python train.py --horizontal_flip=true --translate=0.06 --head_dim=32 --patch_size=[2, 2] --eps=1e-08 --epochs=9.4 --lr_schedule="step"
Rows from block 4 of a small image classifier, named by matrix and row number. Rows with one number belong to one neuron. Each number is 128 + 24 x the weight over its row's rms, rounded and kept within 0 to 255. All counts start at 0. Numbers have three digits each. After the name is the row's rms in percent of the matrix's.
After each neuron's rows are labels from the 100 images, of 14848, where the neuron reaches its highest value: "strongest on" is what is common among them. Only what is clearly more common there than usual is listed. The data: photos of plants, animals and fungi (iNaturalist). In brackets: how many of the 100, against the usual share in percent.
# fc1: MLP up (model.blocks.4.mlp.fc1.weight, 384x128), inputs 0-127
# fc2: MLP down (model.blocks.4.mlp.fc2.weight, 128x384, transposed), outputs 0-127

fc1.267 099:163090146091150153104068160116141107121131099132104103120118067139075131135108149125152124115136152165097097141139134126164107187126075112154167158134176155129124162123125117123110173114122137118117108136149120109131097132097097102136137116080138132137108109167158127111106127081101094135159126157130141138125119130133126130150110144133112142098140157107131156107095114085159119107163
fc2.267 097:155099200143145114069102134108152187136123111153100101106131108146114138128148122156124098115144135137126122130091118136156144169140122142138154131101164111158105136106116123120123140164121153116130106092102076139135121115089106137114103113160138144094119127139135141096143132125131167149150103126163144083133146107148148153099170149120124159066119103100180134174125116120101121143089
strongest on: order Accipitriformes (26 vs 3.9)

fc1.150 102:184099146133116124105084121148104146126136086110108157141111074130147129134116174133100145121106113103135111119108095140184082147178127131143142113135129122129104164121134136130139100125124140125143114139141109168114110146067121148136150118088128156128081139184157112122122123131122084149138147111175134091055097155118139135112132153146102151078118148147130126127108105129163118138133
fc2.150 126:110171123100114060131137109129154183148105105119124151151119147107083103124143128152135122140072142085133184127114121133134119102130138163120134161170128115158094125159095171100156153152101129107141122131073141135159132130117110125113122129140157094117132104131137176100141177132136158161110104152145105105134119095158144152165098121128081091138117143144115098111137099128145128122144
strongest on: phylum Chordata (94 vs 60.9); class Aves (93 vs 55.1); order Passeriformes (73 vs 25)

fc1.374 097:111116130138090126131098085098136124109144118157151125105136105179138139115110149101124158133132099145116082139140156122165110095117135125110101110101127150121120138115146158149113107098096120110173111115193184116117123138118122112109161192127130143159072149138099087167118138088137118080147125120112130134121118151108134061109115140101136146147114125124144148146086153160088134133119
fc2.374 111:130151170104130110114099105103096104149134163164113128150163101144146108106099146111095128150105178136169092122142137102156103097156149155108125097120117138144149125141103111133116130108108135138120162163164172101151122118095131128172136160110114106165109145160091147091114107142148094181129142104127140160147100129097153144164112101114118114075148169115137085110119103124137139131161
strongest on: phylum Chordata (95 vs 60.9); class Aves (91 vs 55.1); order Passeriformes (65 vs 25)

fc1.147 096:129113131109114162143107120138101149096121145128160119118137094186147138145121155156113132131143072141129061147120137146162114075149127089108116076125140156161126125089139110128089123130136142104156122120174156142138102115120090100136134150127135115135096136148087111139106143104119103142184115101105135137153116176127125115142138103055172159125148127120139133149126141182127123109133
fc2.147 101:117146147133117115128091086124099136148145156154124154123146097181132093116129171127118143154076148123136102147134120117187078109156181138095080087114158148131106119163136156153121134100131120118126129163155159078146134126089148116151145162119112103171079139137107126104117091100142110128129141092121133127152119094090146120136088084106130129103134165144141116133115115123135140145135
strongest on: phylum Chordata (97 vs 60.9); class Aves (96 vs 55.1); order Passeriformes (67 vs 25)

fc1.226 097:122096112164131157120121118081131148111137084120118116125125113193104158145166132150145090106120138154132113128117117123156146117134109111104122131081126145129142142124099174124106117113133143101092109082126111138099074133077123156097125128114163125088101157095149154149153137122098174119167125111162120102124160172155146127107131100124162159132085165102148131170131150113138103136153
fc2.226 110:147108122112135146110085157083170140117152106130102108124138117160128125154141134141109101112107177124156115128080097119164158156179122100117158142087133106111071150117129154126130112121134147131113127106125106143120110102097107118117115129118150150099127175115165136119153124121105174092157103105121093122069122165150141139107145105133148171107161162120117117166150121095128144182106
strongest on: order Coleoptera (29 vs 3.2)

fc1.32 107:143121150129110117092121113141120100128144161151141128109173129145141142132106112119147175097141113156111126111133101119123082080098094129124103114061155138133115144115171110119102162153116157129134123130145144111110116077085123126130185122149153154151111133193129121055137125128165113123139168128130126127123159148128133093151124137111122130096143147071132169146114147180125125136110
fc2.32 114:149132178129132135147103113146058132154129132167128114111155138183129137106130124187147133150126112155110080148115139126123133093120085153140107095082158138166135107145117109131139146099137112136105140177137153095130154122141136123171186151132093090165089113145099090115107109129084091155121163124138117105151113124127110117137110105107107107110146128133157147161124107124137163129113
strongest on: order Lepidoptera (36 vs 13.7)

fc1.11 111:142102103172149165156109098104119162123113090098086128121146121165103179151180154152148118095112131123085113148119121153165147192139099124161126118120190160113120102122112145126119122120150153118098107093148115134091115121088147167128105111118152118100150146096113137130136116093115123094162143156137128091110117162139144114076143116132131128120108123112101162163126127148130151149114
fc2.11 131:131082116110132163128095127080150148115124103139112139124128141184115132174154152170147127108101160112116106153102103136173162162155102132109122121094156141127074161141137141115141117104133131129113139137120131115118112109084101114108110133104148128120153144077130137139149138101075150078164114116127138108090135164144156129113143114146100168097173181117100150154130130108133159127091
strongest on: order Odonata (33 vs 3.8)

fc1.265 101:129142069122137158132139116127142148102140130105102152115154110125132168122137139156216116104112094098143118148145103109129130130160156129112131075122151121101107166128125161088132140129129144137145124134129150159138145144105102139118130129125091139125124176132174110169138105113123137079123133155161161066108140132117126100155074129107129157135099164161122121120124076131143157160163
fc2.265 112:143138122111135143158093156067123160138155101132103116139140110089121127088132145169125085145087174107194111142158136129146141104158117139115172112137136113125135134111111139123127143096111139125150130151134154131178121120107099107174125132090139128125128155139146105072104105110107158144138129095109114161102112132131159134159151110094102126099133168146137081149117091094149158139170
strongest on: order Passeriformes (52 vs 25)

fc1.341 109:127110082132123106141134117113141137100147104131150152061137115187138152136143132136153130118126119158139096143130096133136132120169172080080074091116117152118110089142101170130121101104125143107129115141131147131107125134125115142063149142136146127136115163128154153118132128108152169112117125120143152122115152150090124104101153161125168168175142147140116149186115133112108104174113
fc2.341 106:118129127089175135148140163125123094124092162115119148127120133130128111135112118155085090114154079114143135152119149113107162133124118104138191117137093119108130152102142063103114110148139101114110139126166120071155107123134175125157119126164112130107147144120151163131106108126121113139138112134140169154098104126144146144164155096074160148128135091144132097120140115151127095184089
strongest on: order Anseriformes (25 vs 5.5); family: Anatidae (25 vs 5.5)

fc1.234 095:168124100116177143113073134115140146071163105113137097092116120152075100180133164176144126129132107134112075164152137163110107141117105145144141159132115103129102160129140154135131167107135138137110105087142125122133125112109131116089098124101176150122141128117145147110124135067124134078126127146120130123117135115142150104168154116141113154085138127107136184101116122129159129125148
fc2.234 092:159121181131144153085103173132128110136154112173120091090086106138107120107116146115109123107156116144092127121132094147133106186132163143129140145144152166122147169109099108168084156180157147139101118131113089147123104104113101125135088160097110176147128162115145115145149115084120114142120141151157122121105155111150144119113128184128130140087115136126142108141111099098120116135115
strongest on: order Accipitriformes (32 vs 3.9); family: Accipitridae (28 vs 3.3)

fc1.221 105:099147064114091119122111102120157165142141148117148126132132135120104139168121149122132120097142143118154152163139114163135154097163149094093077125105166144106070106122170109108132151120111126152116105104146150149162112140143130103061165124123208136139137141106135132107125102122126117093127097145127116137127123135144122098143153135104131147121140117135147177137124175082128130123169
fc2.221 103:142124155175138136103123160153122134155140169113086116101081135104122157097152112119060073155172112125107142115120144135120170105109119113127181122144100131138155133092122116068109114180138151122100123115124086094143137102147160116124108118184110121112131104126120121125116107120145145158128123124117151125139129123138155207112154157147131138125131091139163130162139113128146117133120
strongest on: phylum Arthropoda (85 vs 30.8); class Insecta (80 vs 29.2); order Lepidoptera (34 vs 13.7)

fc1.249 098:138150105136113100116118137141140144136116125130099159135128101102149140134140165091165137117123136120161135126129068099185076095146160124105079112111147135107088119118134175157084118124114146115161110086112135178110109155127136094122154125120143144147067170132139129131118148139185122135126123119114147087105130127123119130134096142070150165105120121086147149149122128099126114170144
fc2.249 092:141091127108144158130107176098127108082156106150104122123182103141158134112145114111127135105111147154164117104099145175131133162157085142151118139086145112123122130150099150142177143136142149160140140160079132137107123108127093144157108123096088152120110126151129103116116122119125175125116128123106147125103116168158134094127131153128113095081175166122099174114102092096106150120116
strongest on: order Lepidoptera (37 vs 13.7)

fc1.239 098:175137144105164108067130170099140131118173137163136121116127093137153168126125125115135151121126147162129112103112123117127152163156146098142146115122133077133147094071107116116135140151168161136136138128126112146096125147124141130136134103119124171105169165142125090061127097118118134138120167112121100141131133113126063142084175155137142112115139155122138125164111128130094174147128
fc2.239 113:141130148110118125119129126116130126131130122091132114143101106108127154163119155072099120141170155134112127111132163146134109176130154073129131148164128127118111097128137116119092112123159111175141119128151109151099082153088190110102128145126135174137174147123074150126117126111125135130132136149099071184133134150116150096119145192140125103106135144103134110101124153119086131115168
strongest on: order Lepidoptera (40 vs 13.7)

fc1.315 099:147136151152103126101111109157135136133113123136094143123135123145101152156158111109139150126149121116119132129126105057150087086129122139083105132128102167130137121101150167094112138136097199086140089063132149141118130125127126124116159122155106130139067121195164107135132163157184115109111151134131096120107161132092128138137092103128144160140104130123127104137134151128134101120130
fc2.315 133:106138132133122123118147123115143125110102163187160129115134132169095139088151146111165128107141082095107147138083111116121136105080130132120106087098158144112153100179108143127138109140150139129120103115087141097156115118158104135124102127154137151159126105144120171138142137136164152121108092139117131116148152091117197103143160185126131125126153100122169154149096147139100124119079
strongest on: kingdom Plantae (48 vs 7.3); phylum Tracheophyta (48 vs 7.3); class Magnoliopsida (25 vs 5.5)

fc1.145 101:109141124129089127135142119157114124124127141141123082138145112162155113145133152098095148140117116147123104112097131110197111126126109110086142125096111159131103148134157154112076128120095133099184100127165132140103106144056107189144096127135140144126111110189124134114136135077132136092162154099127150159119119181140125128131118127097157138126124161156107158138102145153133121120145
fc2.145 119:095135182129098128096082128130149118120147173161130111100164146175109111095123113121123114109135154156134096127122115128129101097142105150085133112081107159170143131093143139144099155121102174128104155140128148155119116090129093150126112163131110103161082130133083130116131119145153130164127124106132118161175159139103177148127117144132102140128179137099101139144127123109122131069125
strongest on: class Aves (90 vs 55.1); order Passeriformes (72 vs 25)

fc1.301 099:163110101132096123069155131121131131152114109136085141129149104144100158146163123142143134118159110120110105145112063110115128097124109128097051146139155145141133117090135147102126118126119192073132081079131129128102139150126111138114141118119147151119075121142135101122105174133169118122116100137142117089120143120117129136096147101118151162105116104118126138164135129161132086150162
fc2.301 135:141130108152099139116125114114150147073141113165160160111159100174132147124138154113168136085121095107128115152093098091156114093109125121119098068088164133113131118170110156140161104091140159116138096117094167140153115143152080135113131140096128140140116168155133142126141156135165150109119099093127123100115141097112150098144166129100146156120150129130126160170100147105111123135117
strongest on: kingdom Plantae (70 vs 7.3); phylum Tracheophyta (70 vs 7.3); order Asparagales (29 vs 0.5); family: Asparagaceae (29 vs 0.4)

fc1.170 099:178113128157098099138142096136118136157131138128110138133151060126152181172105161119132117132132148104134086130121116092128120116127141132134071098112136131096149126127108127111088133085130137112132139100154181115132132133067134113141144125117155147131148157183130102117162155148153101136126170098138160126101103096095098121126103121111134137109112126058122093135126162114126129158144
fc2.170 116:166094147181134138103135137129132141098106095113105116135134117095188140146175140104090107124137121111153154103094105126160151151111089132173109136121132094125131132136111151150141100153144142132153088112116064129102108149137143161119124107138087157070122117134174115114103147132100171134132142139147144081088094149165136133117168128142102112095124125151126151122159103106143145146133
strongest on: phylum Tracheophyta (26 vs 7.3); kingdom Plantae (26 vs 7.3)

fc1.252 091:138115127120115130111099149127146091127153090140166107130127157143133086173120127133150138149129095118160107131127106172146101103119123139154075132147145151123081168173121122163133112135120143085150128114149155121132092167122123089164177142104142140159096132083154113160115126136140122104123126128113163112095095176093154105119143099112125131125182125088114172118132141174121095113124
fc2.252 108:113111135141134114129133152130127110137076124085089112173084138110135116142104141079078125153122121059137164115126156109141159095124118142153168136140121114113146156129118106159165113154127126152143130118110120120110126116137153133172049078145131138119141142113169115132112118164164135147093135163121130101090095147158186149144136129151135113134150104120167126117130087137131112137122
strongest on: order Passeriformes (52 vs 25)

fc1.173 099:154094111108155117144157144067127147116131118154124107126207088115105176141140097152145082111157177152143116118106081107107148149137074084163129128084133112134145121104134108103121085143115157138133132125133110124140146121131110100132124118149145116117140133127124130117110130165122159140126100101145150121141130152131137130175183154097135122087143135079112132164129147126094125119087
fc2.173 091:129125140112114124140158148136141136103112077151127123125150146109138060140122115139168175114121114161104133109110108132105098154140112132167127151094140116140143149170128160147155142114167122133139153162105098140101149114151125154155155124106105110142111110106123122109126103141134144148128136160164108133095130100122098121135092136170081066146132192135064180109106105104120119121103
strongest on: class Mammalia (29 vs 3.4)

fc1.218 095:124122138095155117143143151116146118081102116152131154096159120132131138126148128136162170116122101152137106209140129121109097121133125140119108082145161119105140137122134126121169120112091152122134145114067158131137172121162100160073097157144132123152124121156146098139121083099168158095145147124137144104122153105088104113135106130143141150149141168159097170129091106104132162134137
fc2.218 080:148137109120139122144138144114087145140104085101109143171114100079143159122085142137099150140123118097123141109186127155139126117113140114164132109149146108119132123096085132096163115132135116103163136148132122156141142184162121094157138098131112160118173156110154077140128093154129138121115110142141126103100114111140064106159170112158095111099104139111136092153149138094126129168132
strongest on: phylum Arthropoda (79 vs 30.8); class Insecta (77 vs 29.2); order Diptera (27 vs 2.6); family: Syrphidae (25 vs 2.1)

fc1.199 107:175156128148127094108113093152134144103179115104130123098154105151122173123162115143174141053108121168138119150126110124157125113146139080099135104081134130136147122107140126131071124112130163130132127135152112165116128117140109133098174133095184118157121180165148121143141119142128144132163140105158125139126171122120086130086108127099145150111154142104099110147131143120142114148151
fc2.199 100:101170156124119086129140163127145099147082154129128109145120125129103133087132102114137087109135109106150165134092086103100146130118174086128139123094109113064137129097144143114122123171115142093141118100135108124145087123154113151108108116180119142129084136147144120160146154159168150133127074126159153138108159101145147123190149165129140146133133102130134119115124155119100103141106
strongest on: phylum Chordata (96 vs 60.9); class Aves (95 vs 55.1); order Anseriformes (27 vs 5.5); family: Anatidae (27 vs 5.5)

fc1.177 086:143140133142107117096112118127122151139131131080104153139144122159103125151155153117158132041124124183115134134110080139144128156159123114113130120089139126119128133096134139159126148138154121126135080107122079129099108118121128160123107108094149197164098142130141114109130145143088108132148169108169108170110172156127097120090107166096148142125121135106113133142120168105129098099133
fc2.177 100:099083149095142066159144152166113109149105115120126149120068121135148100129125112089103136143108057133125175115102133113144137091123160138172145131143090117112132155142136151132166121137118119128129179168088115115097151134127146135131128139127040102113152114130157136147122113129149126141088148154134156109117082111161111137141131137133115099138113130149164107122127123140135115160144
strongest on: class Aves (98 vs 55.1); phylum Chordata (98 vs 60.9)

fc1.2 113:161155079114134118066123155116110119121156145147119106105115135114135172158108144139163162136134108143132108117136105131135132105114121103122121121105137158070097154087114104134075140122121149089134133119140065132139126141124141086114156130144164179122154140151120092096131089146171138112133130106153099151112132123122111115123173116111136147128108156135130129168123149157138123201177
fc2.2 107:158166124118116185100104158131174145097152112188107073089142119153101140123135115177151145096139122150081106125143106143120106138122111116091099157104172169114088145128109141128124146114096153099141098101149123146158138138108115106126146161111115165146120149140129118094108115093105130073130142123109101117147146117110134114142158127131138142125143157166096122163091135114145138123170
strongest on: order Lepidoptera (34 vs 13.7)

fc1.63 098:194123145137094101116111094127113121126120093096167128139166082142177150142154166101172137140119131162128117126129108094170083130134167131125094120133131111111125155124137149117125119107140140139125128122111097156106142160108151086114166117108173145135122155154153116151147120132166107123112123111148117103114148103072089117095092136138175125110131119080131123149106154145138130182152
fc2.63 104:148137167156105103097104136152136138114120119132115114138119109104170129134166144077111131099101115114157154110106088114158124119139076143148095104099155125112133143116126158156138148143112168146169072108104110157127091152127099171117124109130113173112107130163151099095137165129122160125098122138145128090095122128151153134119142176144093116093152136127140180131099102084141148117153
strongest on: phylum Tracheophyta (27 vs 7.3); kingdom Plantae (27 vs 7.3)

fc1.294 102:131137123146109115096151096141155138134129131133092143126126116147084198137139148126160156131108114129115114149110068110137143117130137138085093103131148110118126100123115181081140123138098244070134109066146143118129139129122121114091136133140108111115111124174129127136152144139166137124150144116142107141156142138100124148117096120123126151154112133124129149150136154150161119148125
fc2.294 118:114146136137101126128148118110153125091117148174156146115114145173091126103155150135159116105111087103111136151060113103130139096107130143111101084079150158091141121162099141129157118128133144120119094106114164106167101103139094153127101136119148128154105122123139152119172155139149149121103087124135128117143160077113171123149159160123143143139138107125157160153083165120125137115086
strongest on: kingdom Plantae (70 vs 7.3); phylum Tracheophyta (70 vs 7.3); order Asparagales (26 vs 0.5); family: Asparagaceae (26 vs 0.4)

fc1.169 104:143123081134163161078135124086104180123139109100125104124125143092116161163109123102113132119150130133141105116141155125111134180117172120110153142145105083121172121109115130114152107098069109132178126106153152163144104167124119093100139152133126133081152155153132130150107146114118144123170144078138125130153096138106099116140116136073164136166119135140126122128110163132113130144162
fc2.169 108:125145090135181103115131099102108130178163104136093128126166129098100166107135125167171105136105161143150121133174129138102155171128177150126098127111146115122147113142113101128104147111121081113098139151141147110174147133154130083114152128097183072128088119109159117152116097116121099125145111101119141144167146111088103125110138088115155137116133131151129105120156133117130126151149
strongest on: order: Lepidoptera (37 vs 13.7); class Magnoliopsida (26 vs 5.5)

fc1.137 093:155108080127113109098121110151128163143103146127086112118144124126092178158145166123138128102123119125147111147133083123134144116124092154119064123097126135146101120112126167128121105127135156099126113061114114126109116107140132111109122093159125148096059114119153113123155141121152127096134113125135129091115153099088128145133123160084137146121163127142134121191127121135138068154173
fc2.137 099:149119092169120157130127127098134164084160123150149150100149095129145137096122168097168111104116100113134113155097088137147129143131121118140101084128148148100153093165090144139141096107163141098134096136095133133136134137186094129126095159088132150144135160130135132153118111130166161116103116098116129113113149121127144101106165161098178139117166144149145148183108120095108133129106
strongest on: kingdom Plantae (59 vs 7.3); phylum Tracheophyta (59 vs 7.3); class Magnoliopsida (34 vs 5.5)

fc1.269 093:088138141121098109094100148165135167121136157175062089131139125127086136134139108123151101091097126144103114130122123165122116138138093130113120174130143104154118098111131142139159154145118134145137117107150134168156102122127094098097168170111135112162131132091167128132084131158118121108121124163127110154143156110160127130123142157110134095130129132107110184144134170081080107129167
fc2.269 091:132093132126127128140123160103125094138119132115134155116113094114172129092130121125082139145159104126179131141106104098161127127153194129104146092136094143104125140135148145089119096128114127079162175146121117129100160136096132107135124120125084116119170159167129131137143113117175147124137140097121173124081075139112137150119142117149112144095102112156160091126094115135144133187142
strongest on: phylum Arthropoda (86 vs 30.8); class Insecta (78 vs 29.2)

fc1.270 105:139088131136090123051136093121141140115122096128142127132121138147074117165125124137150135133130159122120119093111092116136120089119164146174161127136154104151113108129108160119146160108126225113107129082158127132110140125078122090088133121102146132121128124163148137090131145151142113142149146129141117124111156112094134131094093128124090149173120162078126133147128130142136132125147
fc2.270 102:113173113117112133129154120147130140147106127158157151131085145117085108102123152120135142142113080061070165161128126137129118099081133138135106121158129141149139113193110125122147125144165144133106104121105172094180130122167134107153097127137145115136143087136142164117125156122151120141081102160138112111149130071106162132175116146114126126136113097133153137142115117174138112120110
strongest on: phylum Tracheophyta (40 vs 7.3); kingdom Plantae (40 vs 7.3)

fc1.182 097:176129136122120155108119136154090178147145094151114122121150127149148137155139087169130134114148132198080074115154126140126117154160104157118133127129117161155131131118115141118115154086130163128123142131126117163093146160106136104146188133111124087087107136136100106095134118128099110141170164095136120148147099159135108150094101098114135112136127162115090167151103119135166125133148
fc2.182 127:157140108105131148127099105136119129123168142161149137077156140170147142119118099164134140143135133172121076120133143119114111140149125121091102129087124149171107108113140077118089145089095147099116155148180157119138170134147122085127192167107115105146140140124096104121131123121102097153157159088130121165183127128087084141132110090121126145114134131139103131143116119124132137127145
strongest on: family: Lycaenidae (28 vs 1.6)

fc1.190 089:168100160155142198097125103151118113143143055170137122113138119133097142161167106133110149116137148120130136116100134124108150148140109137146153150115105117148132137144124139128105092126164188100142117130145059106114122109168133169144122118131108115094119139133129116113134076124109131132173169100163152107119136128132134149050143104139137157131097140157113132142137107137149124125140
fc2.190 097:107115124117143093132113127135097167152143157126150125136099122107101095156119129131093099167102100117109157125141150133145119093129126122102152146158108116181080140137138103101110144175156151123089122100145127108198122144112153109148155187192140094127140110111132159121084125132135141158114109112152092132131112123132145154129118094076133095141143093146159113138165113152142102145136
strongest on: phylum Chordata (92 vs 60.9); class Aves (90 vs 55.1); order Anseriformes (36 vs 5.5); family: Anatidae (36 vs 5.5)

fc1.16 102:126152115132086141139124112116177123111172143103104155080132161143124160128120120128143119077129126139159097154109108127119096125131132079076101095073138129093098158105144130133093106076102150101132140113122131128103131129119119131102130149129163141136095153129116108142123128136161126073146108085109091136121149171126149100078117159095143188140142162141110113139122162121133125147123
fc2.16 116:134132133153155108102146155130143119110112147094117119153123117113146127146102106126082115136176146115173138108081121117101163173151121070133158142131088069113142139124140092100130088154129120109154122118166094125111083135136159134117129120158137149084131138152145151128118158144159128154136109133128153147091091138144148135159187126114141149101125090110126131118158110149096096188113
strongest on: class Aves (88 vs 55.1); order Anseriformes (28 vs 5.5); family: Anatidae (28 vs 5.5)

fc1.222 093:136111124123150126120109105109126129088155096133132121096164091143135140120141104147189123084131147171160090141130132114099158154133114122095138121088114073130139156114152100141113123109121150119140120129124124141138122117106110097117133134066201120104133140179132159118103112109154138149155118108141136125121134128111136138106159107059172151122158188083098140163121119107139123135138
fc2.222 099:115110124097162151148131142077167079074133119112122140117101148152122117118143126129154106122136121123178121143116140127114154159140147112148131107094130120068160155116148135096155112115134109145106151156120135122132098120148117138096092111129152152107164135095145137180156094099135183104124077117101164145090126124130112076131134154156132171124144168145114127112112119085118170144105
strongest on: phylum Chordata (96 vs 60.9); class Aves (94 vs 55.1); order Anseriformes (28 vs 5.5); family: Anatidae (28 vs 5.5)

fc1.171 101:129125081140120130162112132088126147091095077130108131108128119130115182140159138135178153110109106140126135138166104120110112142130125180121141096096113165105119134136160188089123122109116124121162154108091122147158155148131104120109105139135098129157133172127184138168133102096125133096152145122157147119086114124111124107152113118114132171168097163139109119117134106136129136172171
fc2.171 119:157138122090138151174098158093120184137147100139100111138139104099114136102121130184137100123089156104160106134170129131155126095152119124112142116122144111124145125122103148119109145103113150119162123160143168131171127141109112091186165134085110148134131147125138101070108131131105118142134135116124096157098120115131142128187147097107096121095140166123126098155112092103146149130170
strongest on: order Passeriformes (50 vs 25)

fc1.85 103:129126075145150150096168133111151128122140076132124121128126087127132161131124139135130124123140172155124113138136145112149161143139182076148140145104123093146128139122121121148126100112123143175145099113152141158126109139115121097098158160106145153082133182147188141135102150163168145116193133090160094133116113140120141123140147115092153174125111110104115112107126157145130121177144
fc2.85 106:085114121179166065127139119118096099155134127119114130145122129102133141143126163105127098122106139121168139115157133130122157156137202140126087139142125109089150149161104139169098128157135096120095130131146109107141136126141135101126138128114130087124092116092183118166114117135139113130120119097127131117139108138113125134118134093094150138127138110161164082143207161139127110171156
strongest on: class Insecta (69 vs 29.2); phylum Arthropoda (69 vs 30.8); order Lepidoptera (39 vs 13.7)

fc1.129 088:132137149122120100089119122132122183140152093131122145151128096170069130122144157125154112073087146148126130143102055144137130125141140103139089146093169116129126131113137151141149138136138181114139118098124115153102097139126108138155104137095168154138110155129156118085117154127120109136113169099175108110131153143145131167098115157131139107133130138074120178116142163104140108120112
fc2.129 098:112081133099143075161151141158101106137114092120140143155092126121148106127119063102116154150109083149118157129137156123136153098121121149169145136143110127118141142161146124130174116111099099134139175171110135116106160138140153131138137126100059085104158101142145126125122121115113096133108173156133165121128093116155087148135139106145132061131101131157117119110127126137143114138157
strongest on: class Aves (92 vs 55.1); phylum Chordata (92 vs 60.9)

fc1.130 100:166114116106170154137095138120111167136178137113122135071140080135136153143145108152182106120165142151124093164120095167162122152172125103085143135100128100140120148131153094139094076140141148094122159111155104102140121159129138101086157134143126089129119120147122124120119155100138111131166175081146132126136117166107146157115165112100115136120113158134130129126112139125119133089116
fc2.130 091:122148124137138073121119097146077186172128109113085098142141110111092115112118148162120121152078119107091136146168118133164124108130153132125119142164147101174133118167095102150109147147164102107139111138122149100159126158118150103155131136139120104123104110128151122133106182110128114160120139146167120116155145095152096132147103082085139117109105082166157108141142144133146106145132
strongest on: phylum Chordata (92 vs 60.9); class Aves (91 vs 55.1)

fc1.346 090:183111091123101127072157122153142150144132101127097125132141126119124196161146131124151130104132112128124152143126084100150143123131104106124072115134162152151139124123126159122126105108088189083150120117117118138113131136117110119104121135165142141131085150139157117168134153137153129144149139110142125105065150106090147154122117143118128165106135131088117150190130156111123073140147
fc2.346 101:146126113153113114114146105109126132092129116142163153128162091153132134113149155100146133099101090113140128155086109083162126103120125124130113064110159120115165114181113145145190115095155153131131101123085167115161129141170088135127112136081141110124119145171152138118142142129171164128100106094132143103123140103120120093142166135098146132122146129134150178164099106108120142123110
strongest on: kingdom Plantae (64 vs 7.3); phylum Tracheophyta (64 vs 7.3); class Magnoliopsida (34 vs 5.5)

fc1.295 099:167117137136149113105132166099121115132174099161135130117181141141151132117211119157155133122125135138115117110094112155082175124107116153143110104106160143132150141119117113122136145109143144087134123112118112122086148123101079126136139170132140099145107134091132072111132111139125152099132151081134144120153146123109102140100180135116108112130139161135126183176076108136115143142122
fc2.295 111:150094119142136147132126122158105157106158077146135164086160128153128147154113116166175178114118097151101082144143116126116101152126110138134065127091147138164122125148126132169154136084116131129154132138131113129107151153183123101135174139100122103137105122116132090143105095125130102110132163144131135073143135099120064119116117094117139129123147149133106158184116128130118134141115
strongest on: class Insecta (99 vs 29.2); phylum Arthropoda (99 vs 30.8); order Lepidoptera (98 vs 13.7); family: Lycaenidae (43 vs 1.6)

fc1.157 103:144096122165144133135104102156096138110161129091150139105110114148161141127141143154127180092128088159115077130129101108165134141162102109119129090106094149126100160101144118147118128133089143103182135099169097135128152139138126111123152145125137122107100143146121093139090135116135122121134126114129154088127132138114075146107133130078207164111130122149109136172127116132161094123161
fc2.157 092:142123171158117095087097130139102140149102119126126107145113110122123110115165136135094120132124149108129137134112102087166147048141131162090144137148157126151171153096115133128142136160116180121115088087134127120142131137110111140122122131127091128105087138166143106092136162131137146167137132097176156091115134106141135176151121103157097153132114114116143072162153111118165110140144
strongest on: class Aves (87 vs 55.1)